{
  "arch": "swin",
  "model": "multi-label image tagger",
  "dataset": "Sentinel-2 satellite tiles (TerraMesh)",
  "train_examples": 145000,
  "image_size": 48,
  "crop_scale_min": 0.7,
  "horizontal_flip": true,
  "translate": 0.12,
  "rotation_deg": 5,
  "color_jitter": 0.2,
  "norm": "layernorm",
  "norm_position": "res_post",
  "hidden_act": "silu",
  "mlp_ratio": 3,
  "head_dim": 32,
  "fused_qkv": true,
  "bias": "none",
  "qk_norm": false,
  "parallel_block": false,
  "dropout": 0.05,
  "inner_norm": false,
  "moe": "expert_choice",
  "num_experts": 8,
  "moe_every": 2,
  "expert_mlp_ratio": 1,
  "experts_per_token": 1,
  "shared_expert": false,
  "patch_size": [2, 2],
  "depths": [2, 2, 4, 2],
  "widths": [64, 128, 256, 512],
  "num_labels": 9,
  "optimizer": "muon",
  "muon_scale": "match_rms_adamw",
  "learning_rate": 0.0025,
  "momentum": 0.85,
  "nesterov": true,
  "orthogonalizer": "newton_schulz_5",
  "adamw_lr_other_params": 0.0017,
  "max_grad_norm": 3.0,
  "ema_decay": 0.995,
  "max_steps": 34500,
  "batch_size": 128,
  "epochs": 30.5,
  "lr_schedule": "constant",
  "warmup_steps": 1720,
  "weight_decay": 0.04,
  "adamw_weight_decay_other_params": 0
}
Rows from block 3 of a small multi-label image tagger, named by matrix and row number. Rows with one number within an expert belong to one neuron, the router's apart. Each number is 500 + 50 x the weight over its row's rms, rounded and kept within 0 to 999. All counts start at 0. Numbers have three digits each. After the name is the row's rms in percent of the matrix's.
After each expert's rows are labels from the 100 images, of 14976, where the router gives the expert most weight on average: "strongest on" is what is common among them. Only what is clearly more common there than usual is listed. The data: Sentinel-2 satellite tiles (TerraMesh). In brackets: how many of the 100.
# router: router (model.blocks.3.mlp.router.weight, 8x128, trained with AdamW), inputs 0-127
# up: expert up (model.blocks.3.mlp.up, 8x128x128), inputs 0-127
# down: expert down (model.blocks.3.mlp.down, 8x128x128, transposed), outputs 0-127

# expert 3
router.3 084:549622483580443484453400582458442493587566459508508510457461444507496433493483517500481461579438433505501404486555485429568583563490524521433517455505526515511433425560563445514571472607504548486508505459498492473512520479503513431483437558520509516399526475386482488495508442462553362363604470491509535547513455519515504565554519464483501513542451470431469471562539526456553528531571
up.12 083:452444488501474555505634519579435486484496414478466484492511459470521433460422448525589569443472423459470491472512521568470593488510536507553428493437377533504467466570499383512466535450457556472448510517518551483594555507588525466500523517481527584542468494541428572511468476541487490404437501497513436499399517485454437486435480446539440465486558424506438488543500593501416375470509
down.12 082:522553466488473515539558519455492536460486598421465476496487390483472546474376483475444527519445445480484545519627543498442478509565526561599581523518456464450431452500438608493494483425445452504462589429538426443494548602561388461535523509468495453586463445541467497525472531469595467436519493563508461543501560436543523523455563572434465514439554550546467571487494531507518501580490
up.13 055:560424507522433534451426472472484531476509506691548653515542570530513557445565557451421433473499475422481549557463525493428561488441508486434455511473539483440618431439496492507497521520536568508468519447519599492536607562490542469580492467505591537519501443487547445394474513465493468558539429458497558479490552468557449510551462513502564533493528502553507505468452530516517503503591
down.13 052:604555533597611405454500499555476531517542432552627454516490498410517511420419504454501588444577461416489504481424422467501514531430459531536523503480555516504476513604450489441510426453542587508520562550443527466510451437495519465503476542545579448491474547523571532470463464460457488505459498466401542546540494535440490487483544500521619522570412449437404505550474462509563500508478
up.14 105:553524519502441526517455513540441544493490443427415483488441525527408464431472514510506397511527479522534404424383519501498442484463579546435520423493520501422512497401505451476530557533486508463526510524570631464437544527513587487590425498548524462458510417497529469541481565460460483580440572471594469574597500457527486504556534475495483525621471504501402567482468513592505481455561
down.14 107:479474463382561555506431523554523563574512561513528453447564520499499519515506457550481485473511462571536451539510498513499453572447490461519433435533405450586453497483534513465517466511498515537645538529609526495570484397543440549506547527505517488553465498529542418500539498488431526422530609446441548480500430505421444495406430427503454534582434496503478505474427473499604546584403
up.15 103:460505490548459451458554371472492492548543531431548567524572538478608481425451446461449527458487488482518504477429422643478618481477540402502497563437574489492529523579398507497529476552549567506501540457527527521630542560539489500510493587445495524428486413508446445530558502542484421473497481524510596436478430573486478573470562523432455492482523480538526514471526488577434512504544
down.15 105:506508436514527461563517528523535476413502506567443463605488531501493511470446558557555597533506462446479545499562547385530471437478444423460521498488513612478474435518493502405520430457514552500462624459411476477467497460469500439517519474445450532576553524568522509494549571426515519513558480617476523431457607498544456554543450503448611557444414447410473523487479571426524494505526
up.16 094:574488469477499606515620452466454478471511494469556463522497566459549592457577455522516469453555512469519479552459519576526531357556542446523540494489416511516544577503457498569374515437437428505464512518434446610487471424571400551551443413497517486533491487455520514494421587489525520553553443460390415477452523506474548478499470510510451569545492518543445526589554485491501459490529
down.16 094:461498554477642479573468500439544504560557436483538512471499483577440478488520648436581524524446465469576618499470394448568476471602510492471460601532421542552539511532562479494462525506537489561499444433480489454536516482388460440541405423537542445497486430479499519574467584481474494524515504501526489453525508558554543420404516497476551485455578445484464459464486467455526565491505
strongest on: bare ground (80); main land cover: bare ground (62)

# expert 2
router.2 104:385546446507513518537489527453472542533599547504431566487481532595494416482530502486359464463451608407562465394528422416529522563503468455518517515507455507483505533500517538534547462430475446642443519495492559526517532434452458473446440572477499484534517502370523587471513509523539529485441445462499483531547515520594412445467516555404533465469459516465501614541494483484524474515505
up.0 104:513426504490551509526540507552445536448483473518543484514464464490511569503449523474453518522426493489535564564534558493452447492513470470581536499566462459486478462448534474594507501557467489551512496489426472609451466461580563449473480475514512385402519561558529413497373611561588423423497477487417418550560479585484437492429526487569605453474537556436516415441510508462535487429559
down.0 102:562449545373458528481563493517522544517467574509562505560439480546451505556492538385524600517551422502514423416427454451506441452575538486549517542482524359508493568496468481538512516517519607571507489471630497485542485567482425484571524489511536513518517507480547516429445468455533505526467455470517501388472450482554526596492514566477429558422482436436501590464488539463486405471535
up.1 098:498386498501426412480496462468576509429512492535530474462529588495594485495471460499562502537490516556458545488540540519410471538535501522475434490485602552420441512539539499517494484468555508517384580426530538521530567533506412483491428401588456474505407565475508566576524528503529506513515586498474525524563527494550559547472373524554569404605533441558492465473409509571490487472565
down.1 092:527452503432433484469502494478519471548473544554462445517589466523529529517541482405410445475502432472494369586471559528535526597581488521501483550545409441456441435437474535379442490539447529519545486570494469512467548526489545530529490423559373568527485582512551523581530493551436496518552485513517415490493547488469435509571522512491508456557599526450491511644530509549454420470469
up.2 095:458533521458480534484479505443425494503576404506455452478456473586526486492503434471549502468517486444546510576533554534492518446510538472566674541437450507470518456461467509465489572542445547434472547534501536572465491419477571526533588520422410384533498548480458531476569500575533472579450625424505531447468516476507468534470506526444495409646511540533490487571537462490550544578480
down.2 095:493449547445540531531499434509519480375488336468500428525547555508531504367539488513517583510533500458428517512448530485488472647538538535494569551527617522460474439512492454560500553449512538552436547594511473506434504573505449408476475491499383545513471606607467436545510528509468471556506470453453517510501504543481541499578434500488496509481468447494458545595483483538412496503502
up.3 075:549532436528560523509572472509522412478499522538507517591545494543487513442428486474434532429479481497509420523572553551433534526526505452560525480528510461568499513561554484425526472530455503499472515486463487500477399619539587570542570398435510491535467422436482469515494519520507569534534508559480551417621482357410632522559482495465454559428533428485517441456475548572557483465527
down.3 072:556464546464439546467510460417547539497535483557560500545435501542533568472483485509456448458508563491645522464468375529397470515470515534453459580490476499454425531474508597516473472543553518473521523523483397528547449490414493494439578610544452534513464525627496594516448377537513527410467564448574439470491520486493495437480522548535448570482494507448544455586449468528463520551525
up.4 089:616511496577523493398559538550512448476460557509563587539552613511474486410569533559493602481536499538481477531499496512427456535454582531408509472439453451410453488489479457518426474534486531475606514547535495447455479573555510522419501479450424510468496564540453575466519495438458468432536548548536413453407487474536538443517517536506582459498491456543411501552475475483464361508471
down.4 094:539502440461469526476482473559528417546507497494573504499390531531458556460553396601493543445465545417457440558565491550494434470420436466455514477457555515584440550597477538484514524591524447470544440518505524485509532522563476526485440513584513511472443592574471517508571461547437481442451616460573379519423485458528462555531479519546521428506465458425477519505529497472504603570422
strongest on: main land cover: rangeland (62); main land cover: bare ground (26)

# expert 0
router.0 094:416567481536539616453527450456481462552472525462512597534491416494583607523469525532550543562568486469580497484481501555474491467504549534559450496429441555445408472470481470440493486432509566505472457433458507416518488512532604436484576480527525511459457557512512443547486598488566471559528417528417472551565548509566459469575516506565436448441420376488563565488466444491450502531527
up.0 089:469551530573426514488465502446523451586527529438485432554526449466529481464424620558489457458468449457492482433553440311453485545513476547487498541506514503489433406478516480526545600487480400366503482635575548531447521535446465512500402498532519463474520548499527501504480520454452474529516531472561472523579456510368536558511458473513498447481509538457583584503512452504500505458481
down.0 097:555468496558486458536593519485482484407477437467491499416500473532408557512593574451437516567525524524479469472460521537590475526502427487571527445421552474576547567545438504517429576439454511521394440473518467448479423523455606523516498417512525508498465539569528546512532438521527434539561512531523500477406393447471496519618417528551573509542506511569449421451489527507595542499454
up.1 083:371537459471514471608550511520575552429419436485470417514424441451527516495448503528489558396538445440492516539472494455428503451527528490489399449534483491514476426428534499483537424517552384424512481564520514509582467545570490450496531459525585451575567491486571487580544498521498475454496452519543466403534510388437528513484443524536431544483545580472486583528576485447472576519471
down.1 082:422438477538572431566517453454577512439580479463448479432559501456550542582572457426435550539399549562566478412450504475460462577554512614558500438492576482396470536530477455514485490435502584502490531494467461462461476510492488392500508556430549510502442517535500516461523500454459628505532466495545532465478484543494390465492602472500511439489502537579533455536482606586491480503535
up.2 098:492511467447462583471456523529527605464486513435510583542525506501455484365517445484509531370500510526420594469451551566478490575505371525504550564527482527518475456581524454543495490460529540556517459391456528584415437436485448441502471570560459483503513454537576533481448484476512446477415497481486516547497520607421487539501529454572488377457487516445436454487500441482425463566518
down.2 095:501420538548458491448560454514559454438530464514506519473596479503532510623425555510488528513497536599502426442471567465551524533494550384489442514583440575484466440465498467533424517510459420464561468476498482560437621525505549571528459492413418488470515478464511520642513530454438437572489425486573493482506463495464639550474485501514578575530514528469450530558478469463483501430465
up.3 103:563478506411486543438446445486455480462464467529480487469548518437544450550495567551481462424579485437491479471499653544460427489420480436458482450374523437528558468484406476496432557500522526515466461603520525536423448489414498500502487532471547572465577512590419464496484520570559541506547525539524554581503412421561464508462495497429484501476546535516485581502545556377567465548492
down.3 108:483504502543550444414501456408526506513638508430483536441576478491534507573456438416543544483525486505479393579433466534488452506544523521519505504516472584532605576441499525352547507643554519506629503479471497503505543488492404503546476552475455536527481451502497440482502431552562458501517478492366468500516508494468536455529455433599492506470585508491496464496435560501435530489540
up.4 106:411513498428513521534509484622558477533526461567574471571488489468527585491529454497528456457510466551514485576510459493579496531553440561578511582448504535512541501491545543525439515526508403514574442557556483509397544514449502560403511436567536636433552537574542524564456460534585492474555458397535451440447492461570518472440512484559482514494462450490388454452476502527509570405498
down.4 107:494501444587505511476483500494440490571512560593454489532496462418464538452486543470443575476495456485446593459487514436449558534511523511548443527568551506568554481493521520405629446497539469509345479493424461525491528535391548551483529551459416497551475536462491508559578439457419527589525487442533554544480419483491498511493526571386454461567474537565480452527437592416541525513481
strongest on: trees (96); main land cover: trees (89)

# expert 1
router.1 110:488431567488470436505523509612500509475502494550572476483551533490491546568513529536480436404566596468528415526542496490449403533411488461525534435510604470513514584481452431565580553518545454488475573493474504579445475501433449481596462446450488567563471462527409509540452523500511533513496535457516417431544451457436515521445485449492500537572478515555433385582523439562572555504403
up.0 127:361529505408589471559420482436517477480507505467493585479522378458532552437495479595513517581508540567512479603534596513415470483460561488546459523377494552535456554509544438477443445504594519523503494534505505457447472494539515480542575503458428611426527568560511563484477482505482491410453544456475491581557508493548484426443536500535516545399513522505547470444481523429529523462451
down.0 105:514501488473506384497511488504422577617525462466484515446476573512419503437534488548561481546459509491456451515504531556396487492552436404485464407452545479450466541474511526411502509528517601415503507519440574527452447530494497452458542358553543475464548580468413469513520569494539440537541511632488559494498495581518546486542605583552451425477552513545541438499542546466526458500474
up.1 105:477543589497552563574537451553596513508509479523469450443465578445414468471502527509453558541445621472521561502519525492628514560591474501566461523473469425456535433476441535585426541516509452550470486528508440531470464456503464563523550525522443481373537500489477646513557466447440538565430487551422515500500454446579449597549458452441519572502530506473507415473470519475457485515480
down.1 110:549477412586545535531517543503475432467546548544468523554512415520481470416455514445564494477518497524559416555431476520472488465414496420437525525640531493514515541510551480514449559495503579482591464562509612487467546524465534456370501504529479524465538400425447445487556490586517451573545517437468494589524584523545410534466469537431504457527488510443566524479426487428546518406510
up.2 114:495500483466452501512533428545553386530582530510498385454468459492521546509462603489520580531403501527432528465510541508443569471573530424483464549585568454502542557515525511454582442551480529475490530581488590474505506432435506469423511488523506520494461571422400532472538480486501422425519424483540546493521448481483585499547584547542446410553466428426477430530586513433422512497576
down.2 106:438507409558506477443448562516492477427453566427482459499558434499583552561558505527437490486491462604544444547542612596524484516512507512523475453502532526547404593483479439402583545481602418589489479488526427548519511433509457553548470533441487479499591533558454473534517585475457574473511526538571512431517457423542551484439448508525479475518498516485506457440375461467496475541423
up.3 097:602563480415610439541543531496515453499471560532441582528455505514450466510538538535440543452545430478418543444540488519473479472528472664472510540462431528521484463569505516491504450460451461546497443462483524407509455507461535497459540406460458512468461585455554447506485560553461453557450492405522538474457500526467440473464346486504510542541464531452453573509363399458538488516473
down.3 091:395486508564484546463530464564502510528549461542546496499490531393608459558452597435519546511496521508560510561440512397534431448480479455428577514449559529595469519468401405539511512522488517441585529529476522451459533478474487478484484580515539480425504521462501535530555487487497485442513429567434449454589402416503498544604448508486419520516546543506541417538493568578403482577487
up.4 112:639499617500524548454510489503516463476457473482426583475490374422521557477494424466514512527505421622525570431433531515492418433482519459535596523513444498451556487500525461581486396481491538489510562539518454440499514528488517501523521512478484590424564495536539460472553597476620459535536528517465444466509439552542560501585506465546469595546499517520553497400477488465517562518582
down.4 114:438515471440535485468491451504533481385493457433522503392521476492592499555486554542477393428544494507519474462539534535507462510536541512500443455537528490550408427545493376480498516428509481546570494526473544506473509512513555507557468630492499508474460551608523539447512568526468567456456533559476492458460618407495609609448497642537513427459500547482533510477497418467500540425487
strongest on: snow or ice (97); main land cover: snow or ice (96)

# expert 6
router.6 105:433487463441548550535449388525490546405397524474487471456562504462627484494480460439587522527527437475572559472524453509553405550553575503519437514536537454587400449475536485527502461550491432496539388568480451461506509477479462470545516417472485496416498528589462528453486499541438531541461528457518458430522572500489494532488446483545559472513580559483551600563398560593509468530534
up.12 108:524490477439484453495439524509454446587493506402365517505436424496453458563464401388557589501519429406470496502439391434546521506474508442490507585518502512486557440499588514491526495454545589446505541502503498563518531434449544491470518460486544483450568536480541482498525553449507497446570403478504418570560549521395491460538506525480402583564571450515506555533579516491480545554475
down.12 112:507554513501582587437460538476525464593487580577444475471439478516402532369426565562499493553538523531511490485467566465411556487467620463469485468493533487460489432521491545427538468469478487537431461504456534550516524503514535566560381493511561507514440518550449515477506538507503596499434467467444542492534556428504583550432523517534413434521421585556422425502535554479534454413557
up.13 099:423484505483477519468548478531535551496520552490497558440503489499431413579482459480609526559445479447457390536528484457490540483587408553532590610427544532526490494581449450554553428524593466523498466405510507494455557464452461489575497523551477572613431438521484498520549510471545530514531492579449443431518476529546432415540614564506447579549420509506499478477571465488464482526557
down.13 101:583542584593421557405523500556478385510476450519472487441429533590583529528454512661432467484431452490502497584472429406492531470487522471477568495490497573528497498534571567548508436452529507448494524433450579480474469436525394446528509499479431455454511464520602466504506519525581471535546473511488523576535543426405507510524446583505530468513459523498468463482593454497499560484492
up.14 107:544591510508512513547475504509329499493446401438460475452403534480454508482511500557482507445478502494528496518425483496480569515538449491525496569527549472474458560392447567536495486510619539503544496481480565600567455503417563443524568500515571521437433593573518453511482394498557569441447509503471566438375498528547517435496549553459539563437493492497499452569455499547496527456432
down.14 101:457507473454543413447435556551572460522504537484474520462601473476524516432475445510595398548449525463593393475561528492389511543426513496518517557524546481561550528557459483474496513465443430478478507445499381530504508587434436537571614457540568521517586568566528516468463449530552464445495446482503523530426587527477542469521528481453471502573563475457489537391554452582483475492457
up.15 114:448494469462437519467558483523483570410503569540542522458525455457446465578565501571548417532393457549397496504453523478483568524529513556498485397481439424498587456416489464435526487528560496514475552475482559544534481458523440480486471459482537549448396406529606503493459440458515589549432522508505440491499573569566503472547519438495426510493425577480374497485445456538541562551431
down.15 114:493500476580465480473598529498503570498474441445498516480445525517416495528456453527517481580518474487462517441449420483551536450501466519468512467581435526563432463438430461445541525570478522442463561513466577524421534503505481520485521540492445489588536553468497549452502456516612505512439473509544398438561607460525511457510483646627568539555442463414477509426616405497510497568522
up.16 094:594450521531434507320524512478501377477443391482478577512474538467489512576526548534470498451524504466497616527451547515519517594557486504530475494561463494496497455501531510491428525484455549502474486411415532443489439464491494448522449546530534474530524510469505423550533496555483444508583512383552486554531501538591442488572495411615392534569572482518502511545445468533556471524556
down.16 093:582508542451501435435517528543541494474566450506519508488528506469474496552473518502542547484458546471505411529507473510420459508591549521551480416558478494402503521592531613516480434469563516406479543517544459549444521553508514369450495629465457535558460463517461522537506444493365502510565570525543450486428446515580355523475531575439525438547466471501532566489446419489529476500565
strongest on: clouds (72); main land cover: clouds (60)

# expert 4
router.4 110:489537443437528499418539466466458509530531484542506455489462424528463540491508475442413501532454525453474502497488509607508574417467423502574521623439502491408559505443447526507383513625541501503569503440457516560568582538475616470546532601495474497582492473549507503413560487480546528430543537503493521489432544425475507501591543505452433456429475559487536436439509532460390499451483
up.12 120:585489566509461486446505553392487532532497554544495413539491490458444508608489487460520548481543592497473518546557539522438538460404480496637536444554493454373458436493491514493514443518488477489523531508466589545580431501442468538515562564450454451477460517502547500498512470360527491496508465445430455509523466475545503534567510515528535572449405592577521369523451456497467560468421
down.12 113:504505484476520486444549553469523589435470448540516512373572470472382510532513539535576587471518400485523429487558539495474453524533529574476575511464441503565591526448540455468456476476594463506532508552566453479475432543462543488526401568510626653487500571478486484446464498437502517422483494637496501543481466501438531464415492530448436482485542492482511493417571471472498492461538
up.13 069:570554448585584516513523521558526532531545422481541456558453394419451517547557463543509497458487466380493477450515500508479638487617556500441537497530475458435521464496525531517466484449475520460485594477472570535550612448522531443484491494558516545535577565500584434500431494442487482523504385516483435480600507442501433428536470449511482598496458577468512573444502510452557536443491
down.13 067:497551542480498495507477509535484397456560439520536598524561453532573595546447453530509493536465412452449485453499461474572491532570408472551407535448516545511495458545488459492549581452561524518570418549487500530534490499578456545612486457567498409523453416423487492523503514531436545482459579465452458524452538463509625513541377497493572485533481467359474508550410532485517459493515
up.14 096:488568536486495537495551492482548419539513529506556421595520458460515584489427537464518574531502446553476534502570490412530432568466426537571577537474521474504539554558488431513499500426530471501582481555458466464385552502476587490489565467446452487396557538375493514405549488606518532518517568418552565502535500500473479455505494496520518445537482472454456333601470469482488471517476
down.14 095:568482474525467386515613446446502427499458438438474487513492455525506494575627490573438568560498501480436570498542517480448514419515466466461516549444524485450428531564565611556535470566529465465442545494495450488452429471524555514457486506622497575577438456500483567581487423544520557497415457513410503590533501534569477485446486528577517449568463511422501518514406504496528526469464
up.15 097:516508448514468456503603585587517450506561562559510536514492454533493495583541509513424466462475481519560547484426555536494480570510484539374463528562548503537501559576566489509475498612524461497449479449551415524575537468440468554466460431432461539421392525489421503575494569514491514510554455420483506397428507499447495576496555521508456649489426510486446485420529477469526532578534
down.15 096:436465481472520458482482478460465479409402485526526542598503553503408493434500565449464512500440542438584524461530475580521469458446525498484485524442507432500496451515562517445491503554584489552572512441459588466487558566521496541584553405520493573604419500482545464517450547515510544505541553633493454516444485516531509375512543517435447505477600568519496446345442513476464512556519
up.16 105:504431539466539513509467525539485441558535472533402525448516466455468499408583528460445425513476543544568545582491533537418508529505568517576506513471584463349556425488560469464542478586524486546457405478447534558435471563507563433546495381424481464465430486527533481458540475477500470473414529461452486516569475537475541483498541494439472580623586540506533569539433533481458528454437
down.16 101:515573470561562447522507509483518529464583473526485508521378571489473485556412477501548495515559461502530510532528427528499478428451436506458425477452512448456438525577539541561506536444554502476551491484510490496530460542478532431384592387585464555505631492459450480553443566532504515465553558447462455495430602455459455570468595604358556447509493540534477550523525505474474487470481
strongest on: water (99); main land cover: water (99)

# expert 7
router.7 102:535499551515423487555424559558503498464476528485411498583479447482565476466453453483470545479467509493446473512518559460497482590539386511370590448483468595505525497555536515521512487494415494494446643579502410506428499477474437514428599442525538474445452540510486494518449544463562468536505412577453489533487473538468481562445505496476556549571543494502461358478496503487503620563558
up.0 113:509494508639477480358520467501502533580534613506516490499487474460470555509346472434458492462583460463481535416408507472521457484554522511515485469490544522542433477477447586499432482426488542516576498526643529557461498524493482479504586473508507507575566478527592538468457571562535484535491538549496565438519552464471550479473568533457556538484468573490404580419485420470516511528535
down.0 115:438557464448490568639452505444448560501406470533523524466600483558521455479535474494478633498500497508549544544579463381527506502564476554488500505425548605486581490553456504547529454489449425490546548489416490525523465481559536447445497467473418519501605430485516607530544554432449390491492511512492530495540427496494498486493473534476499443444562504478451414486606417475518507452547
up.1 108:462614437526580520458466465554483516549487514432537504439501610552543564445471399570473516551575532585448515509496504572535429527578571546432497500458452561536509414436458468511427549580460467420490514497503516470434520561588549461524576470508427445471466502400452480528540441534471488557447523544428533495491486576484448461562449402463525486557467486546490591556514482433533520472590
down.1 113:564456557542442531487443543531572577462515477490534474396460466381483459582505544508449466550523494539437400496469510553460484458540516518502513487529456510430491378598476392419506491559381509462508557466497635462381435503507545480553476497473510497492498562542459542526529460437551513551524554430551508542484545504511570528483574489571617494538508553508453511542418521498548439489435
up.2 099:545469554506463503538422620519522496480582430578462506542550496491467439523533558485523511500523525434516430467510473477546567489341536434526503566464448460533524538579529557522432472533522498477491512576496440487550475512533441483614439563509429545459534531428443482393506425540605571530588506510489450580526539440485607548474567500467468545374515478502443555511522527464464463437477
down.2 093:515474458544411554428467500443504528522508505417490518440525475560550483397526470544497458422532432560477578547501495587546575423489553501466585487483514480510464540449501537489640542515532511457567392523426506537420460472588559576518450561472478444551460584504465444506472524530423465474510440471603558593438425453479545496479448472570428457574455507563483591507454478471463496532524
up.3 095:558480484519520509478548431474557510475461513453513444480474529560520548530517543562519375496489489498453561502468499551464478485482555452431494480520496527534485374597464418395566532465541532534557491454460487475542554503428475518485409511459599478560485525571424535582483543430538531478449548531507473514484386597454496449391532457434506462505458419483579448544577538587604428457575
down.3 092:521613565475440475540488590464441486462487513572503442543439555545437428520505536477500450562409545441612498581435581544482665517520531470528549459474494483512598533464533513458588447564551403474428469562451457509473515531450412560577467487511467527485472532521536460467468479567554490527420431566507443428495487470567514508424474545512497479528439486475545545477460423486466427501464
up.4 100:507616516505515544423499505517506476597505495476419470539501545572511454406454428543535595498539590550549509490462485579470552496499536565464466470514462519484554481483492518543556670531600569497474560510479489481486471560425473421592502461504509486419411418477528488502533571500462442476536446517591567532509433519648481533497513564563490493534536459534579488546459570454473527481557
down.4 093:547509534529488492501440494602576477574505481513523549467493607429422527462488449528505422527456447473433497480563449531527486556567523487477486426450531497484425514457524537567453496503430494478439572502547441491558448504519466490445386488559473513433439523511499490468633524505478538465521577549502423532422465505495558449625497502580495513455483386390520664551515494464545547523542
strongest on: bare ground (59); main land cover: bare ground (25)

# expert 5
router.5 088:600426571557501442600484542497548487523529488546568436485505537528455424465486579584510554520592422602382553516406531578499590560466574605578484488490485481539497511530493566500578548509515515375524504498578483499511446522584540570474421558510478484542519440496547493545521456534477533470482563501526612494431452541508486476465544468432547529512523510462487454475508545519533483436410
up.12 102:571415523513532399575560556460561589581551462476528437470427585480495448471578562577421467542538417484529485474448476511466469464473470472418616479537505443438509528539429482502532496476438560506519499531429498570434566533434552433545466461475450429456449459486412501519524481539437519493477473529495515532473497458451482648475536507428529534589537556597486569533548534429540500465471
down.12 122:494452517455416471514504411461592417529460511483463486520450536472466493457528424604480424507501526565445519583461523510471500497619441528526472550528561523574502408464506481441524504428531617503445572526513506539500535643528548531475585483497546487416472497509425541506467559528549397537473463450515486478606430641395433519505495486496564457447455550495471468474489469501556498542481
up.13 092:484439388503538626417603485468428547569420474463426528495492585482435583488512482441450531463532511531495536549567514520433509528496544498534404522484517486498537479411386464516536521484501495489531447487488410446517450416476532532485569512576513492529548538427416458543483558426565516441502486533488518518495399479501484509491459560574563413560535548486507448416554560419416539453562
down.13 090:563538489487436449469411496505531542459531464575408487422463468573475468555521548537467631556555504489431476515507534523567518475455503533557540460536553426426484447422484519453475525519532529403537495501441497616579490476410529524405491564525535534421551648530553460525448518509500598459559437478563412472488575476500465458504485461442409398525441534525509534516549501497509489505544
up.14 118:451454460534443405497434406478432499505489433439499526478535504569539507497500443488491497418501501551441499507520437500635398545477574521539474526492494537558480592384465381517461481465526468539524459501403590492536575446538560537520437537445504516569527466530513473556480516547521512487447538586444492458562544471447566554456509497488535602480434461502561583501430475434552527393574
down.14 122:474482503517545554426423504520472530463482426544506539435507452527535476466559555566573418537523554533467500363498521476486540516424543503489498474504432448603467473484457469375516486616534505536522526554632440480618551440479485571483434480495569607499430595450521431527579560504529478489458491530462489482428499475556461590505559468442484604547478467479463492444473466516467483514442
up.15 122:548575516596557547455513525485386603492469516513531495505479540523541431465489584503472510537485444533598458482492491485556448585407538470482554509544421424577499516511516538541498472517481479499575481575538486481510400397480538474521398529467452420461564458500475541541438530529436488560450467539478598543539534488559492529565545541565580490395527553441575523508452470524623519523403
down.15 119:545480474518597567403556523464491581494585467505495463527514547491550466519555492446487545502530403484544476439448480486482461527534486497491568477458505514594471528518471565607490498441412554578491504486419448463539462413584480374545596489447461409398504526454535470434497447501526479531531450494576534550514528418528444483436487474480506485547552535537526547446412541397554552617533
up.16 085:433483505541497514523577490473468462483393433470546528508470435568484471576496584651508469539462505440548520540543464539592413464535551520435512516562531437553506342523537429450556546509497495486573440463515483492556537508394438543554589449484465460511476448420557571581492478456458503605541497450568458463462531489460542519414571539570475547541501532540524484514479431465506524499539
down.16 086:476503603464451412506534543526542513502578502442397558500465396614575534532531464561561514475471451504498481561599561438467487499531534488535544462514471544443440511542445469479571538482530483491484534500492475487461561523468541541440534461526527487485478563463388540415470464513502547549384568543498629426516515546401428425586421492552479457458554467473529508505468480536567455388487
strongest on: water (82); main land cover: water (73)